Weights of a small image classifier.
Model: 7.44M parameters, 32-pixel images, arch resmlp, norm rmsnorm, activation gelu, patch size [4, 4], layers 14, width 256.
Rows from block 6 of a small image classifier, named by matrix and row number. Rows with one number belong to one neuron. Each number is 50 + 15 x the weight over its row's rms, rounded and kept within 0 to 99. All counts start at 0.
After each neuron's rows are labels from the 100 images, of 14976, where the neuron reaches its highest value: "top examples" is what is common among them; "colour at peak" is the nearest of a few named colours to the mean colour under the peak. Only what is clearly more common there than usual is listed. The data: photos of plants, animals and fungi (iNaturalist). In brackets: how many of the 100.
# fc1: MLP up (model.blocks.6.mlp.fc1.weight, 1024x256), inputs 192-255
# fc2: MLP down (model.blocks.6.mlp.fc2.weight, 256x1024, transposed), outputs 192-255

fc1.634:51 44 62 64 48 60 68 67 45 34 60 64 56 44 28 28 38 57 56 51 40 42 25 40 45 28 18 64 16 65 51 54 49 45 76 54 72 31 30 47 35 50 38 76 78 55 34 59 51 72 25 60 43 25 38 41 47 35 70 22 46 49 51 35
fc2.634:31 75 52 69 15 58 38 29 35 47 50 29 42 37 63 47 54 50 55 53 45 47 39 77 44 54 33 43 55 48 65 84 47 52 49 27 38 48 65 37 40 42 46 41 48 39 39 59 51 50 31 57 34 62 58 59 45 85 47 78 49 43 41 31
top examples: class Aves (86)
colour at peak: brown (63)

fc1.151:51 42 53 65 57 64 71 71 44 62 45 38 63 46 49 45 48 38 47 51 58 59 44 52 62 51 61 29 42 51 45 51 18 46 28 41 76 38 30 50 46 31 24 54 63 42 51 58 45 37 66 60 47 09 72 53 41 71 43 85 56 74 53 40
fc2.151:70 73 83 66 56 53 39 59 67 60 50 28 16 28 60 61 62 44 53 54 42 66 58 33 53 45 82 56 73 49 35 36 50 68 59 60 39 47 62 68 31 54 74 47 67 69 49 54 42 31 13 56 84 36 36 51 77 54 56 45 51 45 33 61
top examples: order Passeriformes (57)
colour at peak: pink (28)

fc1.293:43 52 83 61 35 51 88 44 53 46 36 62 47 81 44 61 49 39 50 75 36 38 57 52 39 71 66 44 51 76 34 80 41 68 45 29 53 44 50 53 26 33 52 55 52 50 47 47 58 66 18 73 67 35 61 32 57 47 14 35 47 64 57 61
fc2.293:65 47 44 73 60 35 40 55 37 80 82 30 58 56 46 54 51 77 08 29 73 39 63 26 57 29 35 72 33 64 65 52 84 56 47 69 48 48 53 52 63 44 03 67 38 67 70 73 47 52 69 08 54 53 64 61 42 37 53 59 22 39 27 32
top examples: order Lepidoptera (31)
colour at peak: brown (59); black (41)

fc1.91:39 77 48 71 60 66 69 49 50 67 48 38 59 28 65 46 38 62 61 61 54 57 52 81 55 31 11 59 52 50 34 36 68 34 52 41 48 19 33 45 31 32 62 64 50 66 62 26 39 50 39 63 68 29 34 61 39 46 53 47 50 35 67 46
fc2.91:58 37 69 23 60 29 45 41 40 72 62 40 57 47 59 53 79 55 28 45 52 04 30 53 44 28 57 62 41 62 24 47 53 69 59 58 50 57 53 47 38 44 29 45 73 57 45 57 46 32 22 61 59 36 27 79 44 46 59 44 57 51 45 61
top examples: class Aves (84)
colour at peak: grey (79)

fc1.181:52 25 50 61 44 50 65 66 08 66 31 43 56 56 43 39 33 41 48 55 38 71 30 69 75 54 17 41 58 32 56 60 52 70 10 33 65 40 57 59 63 38 84 64 35 47 57 46 69 41 42 73 88 41 76 45 43 65 42 59 59 66 26 67
fc2.181:45 39 78 37 44 41 47 28 51 11 62 55 54 42 31 44 56 56 50 59 53 31 45 55 45 41 53 58 37 61 50 38 49 39 72 75 45 54 47 38 47 75 41 43 43 54 21 41 49 34 55 44 34 68 56 53 40 48 53 67 19 58 55 46
top examples: order Passeriformes (51)
colour at peak: cyan (38)

fc1.20:52 51 60 66 67 76 48 81 64 51 53 54 42 41 76 52 42 37 46 73 42 41 45 74 47 63 36 60 67 56 54 62 48 29 26 31 65 67 50 63 55 52 47 56 55 56 37 30 37 71 41 61 39 41 21 35 38 55 27 31 40 33 54 80
fc2.20:36 43 55 31 31 36 63 43 43 51 59 43 42 54 66 57 39 91 18 46 58 19 40 60 50 40 62 71 24 29 42 45 56 65 49 84 40 27 57 21 70 46 54 67 52 54 46 46 70 69 37 64 77 32 80 54 57 35 70 47 48 39 45 11
top examples: phylum Tracheophyta (32); kingdom Plantae (32); class Magnoliopsida (29)
colour at peak: brown (55)

fc1.389:45 42 86 40 48 66 53 35 43 48 55 30 49 64 33 37 36 50 53 41 61 49 54 90 60 42 39 32 44 39 24 56 23 41 33 50 74 47 07 71 28 52 20 45 56 59 16 33 38 29 68 71 46 52 56 50 64 50 62 54 39 59 38 86
fc2.389:56 49 48 45 42 45 37 43 34 54 45 83 52 43 64 55 60 75 31 22 25 49 45 48 34 72 31 59 75 44 59 55 48 54 42 46 25 55 58 33 73 65 83 28 56 56 57 60 67 45 64 65 18 49 38 48 51 60 46 26 50 35 50 80
top examples: class Insecta (66); phylum Arthropoda (66); order Lepidoptera (50)
colour at peak: pink (40)

fc1.406:62 75 70 54 42 76 64 77 36 63 40 56 42 43 55 64 56 42 35 60 65 48 32 33 59 67 69 53 51 29 40 50 50 54 45 51 53 48 20 34 63 50 61 67 37 68 33 29 52 56 26 78 76 28 29 43 42 77 40 62 42 45 41 68
fc2.406:23 74 37 54 74 42 56 37 47 57 74 23 22 40 59 58 45 77 44 40 54 24 48 69 43 55 27 70 33 65 39 95 38 44 30 56 37 48 44 27 48 49 48 69 51 38 43 51 18 58 41 56 52 54 48 79 51 54 51 45 46 43 06 32
top examples: kingdom Plantae (52); phylum Tracheophyta (52); class Magnoliopsida (42)
colour at peak: green (36)

fc1.747:39 26 52 64 34 57 38 62 48 28 51 79 43 54 45 56 55 28 56 32 19 51 65 59 29 40 42 61 54 13 64 38 41 34 67 58 82 56 28 30 54 42 81 39 77 37 47 67 27 50 71 40 21 69 45 67 69 48 28 43 53 49 80 53
fc2.747:59 50 56 42 62 46 10 61 50 54 74 35 33 61 64 52 52 57 37 72 42 46 55 61 61 40 87 63 36 51 66 46 63 21 35 40 62 50 51 65 42 55 43 27 53 51 37 59 57 41 59 46 09 49 59 51 40 34 54 18 36 63 44 31
top examples: order Charadriiformes (25)
colour at peak: pink (32)

fc1.294:58 56 70 60 69 43 43 39 72 39 46 66 50 58 73 67 51 41 47 45 66 58 48 41 38 47 30 65 37 76 40 50 55 38 41 27 45 52 57 34 32 44 46 77 98 28 48 56 39 34 32 53 71 36 51 56 53 37 04 54 65 48 87 95
fc2.294:22 42 28 50 38 63 58 55 34 39 65 56 51 61 45 31 55 53 77 41 52 52 62 46 55 43 43 57 39 21 65 79 79 26 41 69 66 45 59 39 22 85 19 60 20 55 52 45 42 37 17 67 42 60 94 69 66 47 53 58 71 57 52 52
top examples: class Insecta (60); phylum Arthropoda (60)
colour at peak: brown (78)

fc1.241:34 39 60 41 47 72 65 55 64 48 53 55 59 59 65 63 40 31 62 45 42 80 54 75 50 56 58 54 61 55 33 48 49 44 33 36 52 25 37 39 53 11 53 58 56 55 35 36 40 63 53 80 73 35 37 32 55 67 57 47 62 54 50 53
fc2.241:57 52 83 65 48 70 67 52 56 56 44 43 65 58 68 49 33 18 37 47 22 41 45 67 55 56 51 64 64 16 96 51 46 61 61 57 49 25 46 60 67 59 67 48 60 58 41 39 63 61 33 83 40 56 58 36 56 35 60 61 26 56 89 40
top examples: order Passeriformes (56)
colour at peak: grey (87)

fc1.116:57 28 52 81 87 45 50 38 61 40 41 41 41 66 50 28 54 81 74 44 48 51 50 52 44 45 48 81 47 76 71 81 43 52 40 45 58 49 44 54 55 42 66 49 41 25 40 68 46 47 39 44 38 43 46 38 52 43 21 34 90 42 66 47
fc2.116:47 41 79 60 30 44 59 57 34 47 84 67 34 39 50 56 23 30 53 60 53 75 53 57 48 39 07 53 54 52 64 29 49 31 55 70 67 50 47 54 70 66 40 73 20 51 45 51 38 73 50 42 38 71 30 65 22 56 34 60 29 70 48 22
top examples: class Aves (83)
colour at peak: brown (71)

fc1.339:44 67 66 56 35 52 57 45 37 74 46 36 39 21 42 48 33 83 67 48 59 55 32 46 70 60 57 50 47 54 50 43 38 61 46 71 50 38 44 47 69 22 38 58 61 43 32 32 81 24 47 97 86 58 76 30 72 57 52 64 75 82 42 53
fc2.339:51 48 54 55 55 45 47 50 36 42 46 31 34 48 76 53 56 77 19 49 50 51 53 63 55 58 54 43 41 23 35 42 44 52 31 71 73 52 38 55 45 57 56 46 15 73 27 30 24 53 37 70 46 44 70 56 61 45 36 36 27 52 48 39
top examples: class Insecta (60); phylum Arthropoda (60); order Lepidoptera (34)
colour at peak: brown (56)

fc1.498:34 61 68 54 64 64 38 70 62 56 55 92 60 55 55 52 73 35 65 62 06 48 53 47 44 64 52 38 51 53 50 70 54 46 30 15 32 42 38 70 44 34 53 71 71 81 40 57 40 69 29 65 37 41 53 10 53 39 27 59 50 65 54 76
fc2.498:35 39 45 55 58 39 56 73 49 58 59 48 47 45 47 38 56 46 01 58 56 32 33 59 64 51 57 58 34 59 68 60 70 43 81 67 36 55 57 55 41 25 49 49 57 69 46 23 33 33 85 41 70 39 34 60 44 40 35 53 51 65 41 62
top examples: phylum Tracheophyta (31); kingdom Plantae (31)
colour at peak: brown (54)

fc1.549:51 46 57 73 64 70 53 64 56 52 64 60 61 45 52 55 41 26 54 57 47 81 37 43 49 62 63 39 25 66 42 55 52 44 16 35 45 34 39 65 27 33 52 38 80 77 56 48 29 60 37 57 60 41 60 59 35 67 50 54 73 53 30 51
fc2.549:44 26 10 65 57 40 39 46 59 51 56 88 61 49 51 29 42 37 28 38 29 49 42 46 66 35 52 73 37 29 38 25 39 43 28 33 42 64 69 18 42 42 50 35 57 43 79 50 67 38 74 42 60 44 77 50 44 55 66 59 79 71 57 54
top examples: class Insecta (66); phylum Arthropoda (66); order Lepidoptera (34)
colour at peak: brown (52); black (48)

fc1.338:79 35 41 62 64 62 59 60 54 69 39 37 41 55 55 34 55 37 59 58 36 66 48 73 57 63 33 54 60 50 31 41 27 53 49 32 35 42 22 51 66 27 52 66 39 48 63 43 39 51 70 48 54 55 66 23 82 55 69 50 48 77 37 74
fc2.338:43 55 66 67 59 63 28 49 12 62 46 44 22 35 57 64 59 56 40 70 65 70 49 56 72 99 56 61 54 42 47 24 78 53 29 44 55 53 56 51 58 10 66 63 51 37 30 33 52 34 38 80 30 58 50 33 59 35 45 27 53 51 62 73
top examples: order Passeriformes (50)
colour at peak: pink (33)

fc1.98:70 51 56 52 44 82 49 80 67 35 57 56 39 64 44 56 71 29 38 40 41 40 63 51 62 68 61 40 39 47 70 84 25 37 30 09 60 18 33 62 60 44 39 36 66 38 16 68 42 59 65 46 48 48 79 22 59 72 65 75 57 51 28 50
fc2.98:24 43 46 58 52 32 41 46 90 22 52 33 32 24 71 69 64 49 60 42 54 43 54 56 58 25 42 72 39 62 42 30 40 36 69 48 55 62 61 47 51 52 58 76 54 60 66 63 38 46 37 56 46 71 74 48 72 49 33 00 49 51 61 35
top examples: order Passeriformes (60)
colour at peak: pink (34)

fc1.436:54 52 47 77 63 59 47 50 46 45 23 40 62 56 63 57 49 25 46 74 42 62 57 33 43 39 24 55 37 81 23 75 44 60 49 46 51 37 38 44 40 71 71 50 50 44 42 43 37 57 48 57 57 38 56 33 79 28 61 53 70 49 47 64
fc2.436:79 54 28 30 65 72 74 58 26 40 75 43 43 73 73 61 38 60 52 16 52 50 56 43 48 42 63 54 59 44 69 25 56 52 50 56 79 56 52 47 40 40 55 70 29 61 36 63 69 51 65 44 50 28 56 46 25 77 41 54 54 63 47 34
top examples: order Lepidoptera (36)
colour at peak: brown (64)

fc1.401:50 60 63 41 59 73 58 57 57 33 50 50 46 68 64 35 40 33 59 33 47 35 86 81 56 64 78 49 46 37 46 54 38 55 45 28 54 62 60 61 42 39 73 65 61 60 30 46 61 48 37 65 32 11 26 49 62 79 63 50 60 54 32 62
fc2.401:65 46 36 50 43 20 33 39 75 29 27 54 39 47 45 53 47 73 41 69 41 48 52 35 58 64 50 43 41 43 17 74 80 73 39 46 34 58 42 17 54 43 38 65 53 60 50 56 30 47 43 49 61 54 39 54 51 41 55 41 27 16 18 63
top examples: order Lepidoptera (39)
colour at peak: brown (54); black (28)

fc1.228:36 37 57 63 34 55 57 77 45 41 38 66 45 72 68 58 46 21 56 37 49 59 65 54 55 47 43 51 40 22 68 45 21 33 58 41 69 54 08 33 40 18 81 51 60 31 40 77 54 52 63 51 31 55 37 52 62 49 34 40 44 50 72 57
fc2.228:59 57 42 39 52 63 30 45 32 56 92 31 27 54 65 50 75 61 40 86 55 36 46 66 33 44 68 56 45 47 35 76 67 36 48 52 55 47 36 54 39 25 41 29 46 53 60 46 49 21 60 47 26 39 51 46 28 45 58 29 47 62 49 26
top examples: class Aves (88); order Charadriiformes (35); family: Laridae (25)
colour at peak: pink (35)

fc1.505:40 53 65 35 36 70 82 78 45 68 54 66 70 70 52 55 70 36 58 67 52 61 65 86 70 53 48 34 47 53 30 66 19 32 25 52 38 58 35 59 44 42 13 53 62 60 47 50 46 61 61 66 45 23 47 40 40 77 44 63 42 65 47 49
fc2.505:65 47 56 66 45 45 55 39 34 37 78 47 53 69 53 30 64 60 32 67 59 49 38 64 56 32 61 69 37 48 36 59 48 87 21 30 32 28 51 39 58 45 60 16 23 52 31 57 59 83 60 56 50 67 40 48 57 55 70 58 33 61 30 33
top examples: order Lepidoptera (36)
colour at peak: grey (87)

fc1.481:67 35 91 72 44 54 57 27 57 46 49 54 40 54 64 53 42 53 37 38 65 39 57 31 38 48 55 49 26 60 47 61 67 48 17 59 48 64 50 69 33 34 34 72 48 46 32 52 56 49 24 62 45 55 37 51 49 65 32 33 58 43 47 31
fc2.481:26 56 40 65 38 27 29 58 79 76 53 40 54 45 12 59 35 78 54 34 25 44 43 66 57 52 28 62 56 10 59 02 37 61 58 60 71 33 44 37 51 43 44 69 37 62 50 61 46 31 76 34 51 56 60 61 58 44 46 39 51 55 34 50
top examples: phylum Arthropoda (61); class Insecta (59)
colour at peak: brown (64); black (32)

fc1.347:51 86 57 59 21 62 80 58 47 51 17 65 64 52 61 84 29 45 38 54 52 38 65 40 71 53 23 63 61 26 52 61 03 34 51 62 42 17 41 30 65 36 41 54 53 47 38 59 58 28 69 57 42 57 80 59 62 45 74 25 39 43 56 45
fc2.347:41 54 61 38 60 43 55 61 58 78 66 37 50 59 56 31 55 42 48 45 45 83 44 85 60 64 48 70 59 36 28 43 52 63 50 50 74 47 56 33 77 71 53 31 37 35 69 37 36 47 76 60 58 30 34 73 62 38 32 54 65 59 69 52
top examples: phylum Chordata (97); class Aves (95); order Passeriformes (56)
colour at peak: white (41); pink (26)

fc1.231:52 57 41 50 53 65 40 36 66 45 42 62 49 66 41 46 52 53 77 51 48 59 58 66 59 15 13 58 48 42 62 52 41 47 47 40 49 26 62 58 37 50 50 82 49 49 64 57 73 56 63 62 39 47 62 33 56 52 34 23 41 65 85 75
fc2.231:46 60 18 40 60 14 72 49 38 53 61 42 64 51 68 52 77 47 05 40 47 44 56 60 46 88 63 69 52 43 48 59 62 79 43 50 49 68 59 27 52 59 56 51 51 46 77 41 55 72 43 29 68 58 48 21 43 45 56 40 58 50 39 50
top examples: order Charadriiformes (37)
colour at peak: pink (28)

fc1.247:42 74 50 60 66 66 43 43 45 49 45 54 61 58 66 23 41 49 84 61 47 70 36 64 49 46 45 83 62 42 33 66 39 73 47 55 61 43 54 54 30 51 63 41 42 53 43 47 62 65 78 48 38 73 53 72 57 36 49 36 59 61 66 84
fc2.247:51 52 53 47 39 35 48 61 48 39 48 49 35 35 30 51 61 37 53 41 44 55 32 49 53 64 37 58 30 57 60 57 40 54 52 30 30 66 43 51 57 56 56 21 28 54 49 73 70 70 58 49 42 58 76 30 39 69 46 39 55 36 82 48
top examples: class Aves (85)
colour at peak: grey (79)

fc1.125:40 20 73 43 44 52 57 09 36 62 21 36 39 47 58 21 65 61 50 56 28 59 66 71 46 50 59 57 61 48 46 64 34 28 29 19 22 57 46 59 54 49 42 60 68 45 27 44 65 42 63 81 41 30 62 18 43 39 45 66 71 71 82 58
fc2.125:25 54 46 76 45 43 41 78 16 73 44 31 74 39 66 71 61 68 55 51 75 24 47 44 50 59 62 45 32 39 38 75 50 42 42 41 44 39 71 51 58 46 47 84 71 62 42 74 43 73 50 33 57 45 33 35 19 52 72 41 66 40 63 68
top examples: class Mammalia (31)
colour at peak: brown (51)

fc1.751:56 57 65 65 59 89 85 80 61 47 51 42 56 32 60 64 40 45 41 55 37 43 24 44 70 66 55 44 68 33 62 45 46 51 38 44 41 61 46 29 38 60 50 49 41 62 36 19 31 57 34 57 58 24 55 31 37 59 31 37 59 47 55 54
fc2.751:47 58 49 49 72 49 70 38 35 50 86 40 56 42 49 58 58 88 37 66 49 38 47 59 48 43 17 66 41 34 20 64 33 39 47 84 62 56 50 52 65 51 33 73 40 41 54 53 68 85 35 42 48 35 62 49 66 35 49 63 49 54 19 32
top examples: phylum Tracheophyta (31); kingdom Plantae (31)
colour at peak: grey (78)

fc1.173:50 52 63 67 26 55 65 48 56 65 21 38 37 43 70 49 33 46 60 37 51 65 46 49 51 37 22 77 26 67 29 66 53 32 29 19 31 40 64 25 58 39 45 73 41 50 39 41 60 39 51 67 70 66 63 22 57 70 39 45 48 57 25 60
fc2.173:50 54 53 58 45 63 57 45 77 61 55 48 42 55 79 48 62 40 72 33 42 55 60 49 61 46 50 33 41 52 48 85 42 42 33 10 39 56 29 45 56 46 48 56 24 53 34 30 41 43 42 76 42 72 57 45 39 47 34 35 33 73 78 64
top examples: phylum Arthropoda (60)
colour at peak: brown (59)

fc1.165:50 56 62 47 43 81 97 74 54 58 52 53 43 51 58 60 29 58 51 45 25 41 48 78 74 72 73 48 71 37 57 45 48 67 20 41 53 66 50 55 69 60 29 65 58 61 33 32 36 39 67 72 62 23 51 20 45 78 33 67 44 76 32 50
fc2.165:68 53 27 46 46 53 52 49 54 46 49 35 50 51 51 44 44 46 53 32 52 68 54 44 38 53 21 42 25 43 03 85 48 59 57 80 52 41 60 55 62 42 40 65 55 41 53 48 61 33 70 46 84 61 88 65 64 53 67 41 76 28 51 72
top examples: order Lepidoptera (31)
colour at peak: grey (85)

fc1.449:51 56 44 50 67 77 44 57 51 36 50 46 31 52 60 43 62 65 58 38 60 36 43 55 40 38 37 41 49 60 45 53 42 34 50 21 47 41 68 49 55 42 41 70 72 44 61 63 55 32 61 67 59 06 60 93 54 42 46 50 75 51 45 53
fc2.449:40 58 37 58 46 37 65 34 35 56 57 64 53 52 71 56 63 55 26 48 33 61 55 76 67 46 53 55 78 40 61 33 64 38 64 85 61 66 67 54 33 43 51 48 63 60 60 50 37 23 25 39 52 10 12 58 43 50 55 54 61 63 64 56
top examples: phylum Arthropoda (60)
colour at peak: grey (77)

fc1.357:59 58 55 46 62 59 57 71 47 37 41 83 63 40 51 41 40 62 65 60 52 60 26 69 72 63 50 49 73 72 33 52 44 52 75 70 53 54 40 51 43 44 67 46 61 37 39 45 51 61 36 63 77 55 58 33 36 68 00 38 63 45 58 63
fc2.357:50 43 49 61 51 80 45 43 49 40 41 53 75 66 53 51 32 75 59 49 70 43 60 61 47 36 50 53 62 24 69 46 29 54 51 63 68 28 45 25 31 52 51 70 67 38 39 44 50 46 41 53 57 35 56 72 57 39 33 33 51 65 26 31
top examples: phylum Chordata (96); class Aves (95)
colour at peak: grey (81)

fc1.159:56 55 43 51 55 65 54 53 67 52 49 36 53 61 45 59 73 41 62 64 13 49 57 54 58 51 58 49 73 67 55 70 41 40 45 00 25 30 10 49 75 47 55 53 77 47 26 60 50 55 67 58 60 46 64 26 44 45 66 41 76 56 40 55
fc2.159:43 71 41 36 56 36 34 55 60 48 32 29 58 52 33 53 56 34 43 40 63 68 45 18 39 57 25 45 63 51 26 10 54 41 25 27 40 44 43 52 47 49 22 72 49 67 46 51 54 50 48 77 49 65 47 56 52 38 58 36 50 41 37 48
top examples: order Passeriformes (54)
colour at peak: grey (78)

fc1.170:34 62 98 44 57 55 71 47 41 59 44 46 40 28 58 52 56 60 47 37 64 51 44 58 29 63 54 57 56 28 47 62 49 16 34 31 39 53 42 44 55 16 51 68 72 36 40 46 33 59 30 56 63 69 59 58 44 38 02 60 59 53 99 75
fc2.170:42 34 26 66 15 46 53 35 52 48 50 49 88 52 40 49 50 73 36 66 65 77 44 54 54 28 50 66 55 71 55 61 50 45 21 69 61 32 52 43 55 56 20 43 47 57 48 51 82 56 67 49 41 53 49 35 58 55 71 47 62 60 35 55
top examples: phylum Arthropoda (78); class Insecta (74); order Lepidoptera (35)
colour at peak: brown (76)

fc1.31:53 51 69 51 42 56 53 68 45 32 38 59 44 40 78 47 42 30 38 34 47 32 62 53 42 46 29 49 47 45 52 17 66 48 44 59 36 44 70 44 62 44 63 60 43 58 49 24 53 63 54 62 51 42 62 74 33 48 26 50 76 47 51 59
fc2.31:66 50 32 56 47 34 43 54 28 45 47 42 41 45 37 44 41 64 61 52 29 51 49 57 61 50 19 49 68 73 63 43 57 46 32 25 55 60 61 60 80 48 39 24 66 60 80 66 55 41 63 76 28 65 40 56 32 73 54 87 16 95 43 65
top examples: class Insecta (66); phylum Arthropoda (66); order Lepidoptera (31)
colour at peak: brown (62)

fc1.71:51 76 76 42 60 46 56 82 65 66 41 48 51 38 53 53 49 45 63 75 45 49 31 70 37 43 39 56 35 62 51 71 47 53 57 45 42 44 53 61 40 42 55 50 55 37 28 22 45 62 46 73 81 65 39 23 68 37 34 37 44 68 58 54
fc2.71:34 53 36 26 31 51 63 73 30 55 03 57 30 54 46 46 34 33 64 59 55 37 49 72 65 34 43 41 54 36 53 50 31 68 59 37 44 57 33 36 66 35 37 28 33 53 57 87 47 62 56 29 61 44 49 53 57 91 58 55 45 47 45 34
top examples: order Lepidoptera (31)
colour at peak: brown (71)

fc1.108:44 61 80 55 39 66 74 69 42 46 32 84 76 35 54 45 64 32 77 64 58 56 30 64 42 41 35 75 57 56 58 62 41 44 44 61 89 33 21 55 35 52 14 44 59 51 22 31 57 84 35 73 44 27 45 24 71 50 11 51 66 79 62 42
fc2.108:60 53 52 73 57 74 75 46 00 47 50 17 35 40 61 34 31 53 41 61 53 52 62 79 22 57 42 51 58 75 34 41 57 37 44 40 62 52 54 56 72 42 52 39 44 54 39 50 47 52 35 67 05 93 37 24 48 58 34 76 31 60 44 51
top examples: order Passeriformes (55)
colour at peak: brown (51)

fc1.487:26 61 73 31 31 71 47 60 73 48 43 49 59 55 38 71 30 50 67 68 55 46 68 66 29 30 50 54 72 57 35 54 16 71 62 55 62 44 22 52 58 40 39 35 53 29 45 42 81 66 77 64 28 68 72 40 95 34 71 61 46 82 67 78
fc2.487:61 61 65 20 60 49 37 55 31 60 76 59 52 55 56 44 58 37 37 64 29 34 41 67 43 43 54 50 98 44 49 56 34 49 56 48 51 64 27 54 90 54 58 23 79 43 31 63 49 61 62 75 36 44 32 42 49 47 44 75 39 48 67 46
top examples: class Insecta (74); phylum Arthropoda (74); order Lepidoptera (44)
colour at peak: pink (42)

fc1.740:64 28 48 81 40 76 69 66 32 39 18 72 69 38 82 54 31 33 35 62 65 81 65 56 57 54 61 57 34 29 42 47 23 56 43 60 43 31 05 44 71 59 40 64 48 49 37 56 56 44 68 56 36 53 50 07 46 51 59 18 25 62 65 36
fc2.740:43 68 57 30 41 27 24 47 66 69 60 55 47 35 65 39 53 29 54 36 62 92 80 87 57 88 45 61 51 51 53 32 47 58 18 53 61 67 45 48 53 60 44 59 62 45 54 62 44 65 65 57 59 51 26 53 36 44 27 49 77 21 52 45
top examples: phylum Chordata (94); class Aves (91)
colour at peak: pink (31); white (25)

fc1.306:53 67 78 51 86 66 46 42 43 62 55 43 43 55 47 61 19 49 45 37 70 47 36 62 39 45 43 51 35 59 45 38 55 52 57 20 57 58 59 44 45 15 50 74 91 23 48 40 37 45 05 68 76 52 69 39 64 36 09 25 64 55 55 83
fc2.306:36 60 09 56 28 34 60 34 71 21 52 54 55 48 67 37 62 49 38 39 45 80 57 55 54 51 16 42 48 56 59 30 63 44 39 69 38 58 50 48 48 59 49 42 38 59 48 49 56 60 66 48 48 96 82 13 56 39 54 40 27 38 81 57
top examples: class Insecta (80); phylum Arthropoda (80); order Lepidoptera (34)
colour at peak: brown (73)

fc1.502:49 42 64 57 36 73 49 58 55 42 43 61 61 43 47 67 46 22 48 51 28 71 52 63 52 45 50 73 50 42 45 55 40 40 49 32 72 67 44 50 33 28 91 40 79 58 30 54 43 71 65 45 39 57 49 44 33 49 28 41 56 70 58 68
fc2.502:32 47 66 58 54 62 15 41 55 37 53 35 44 61 20 67 60 82 52 71 40 57 49 38 62 54 72 51 19 50 50 59 69 22 48 48 48 45 60 33 47 58 46 55 58 42 56 55 47 53 58 62 44 31 62 64 18 59 35 32 55 63 62 13
top examples: class Aves (83); order Charadriiformes (42)
colour at peak: grey (75)

fc1.172:48 26 72 66 65 50 54 55 57 25 56 35 67 63 38 36 43 55 76 55 28 69 44 54 39 30 31 40 64 53 47 30 62 37 69 27 45 37 11 70 59 41 82 54 39 51 42 45 55 53 40 40 58 10 40 45 33 48 44 47 42 49 69 48
fc2.172:60 72 34 69 41 47 36 58 64 51 56 61 45 41 59 44 45 42 62 67 64 54 52 78 54 55 46 66 41 48 44 58 33 64 58 53 50 49 58 54 62 25 41 51 37 50 60 55 60 68 45 57 69 77 37 63 37 36 75 66 34 37 48 41
top examples: class Aves (88)
colour at peak: brown (51)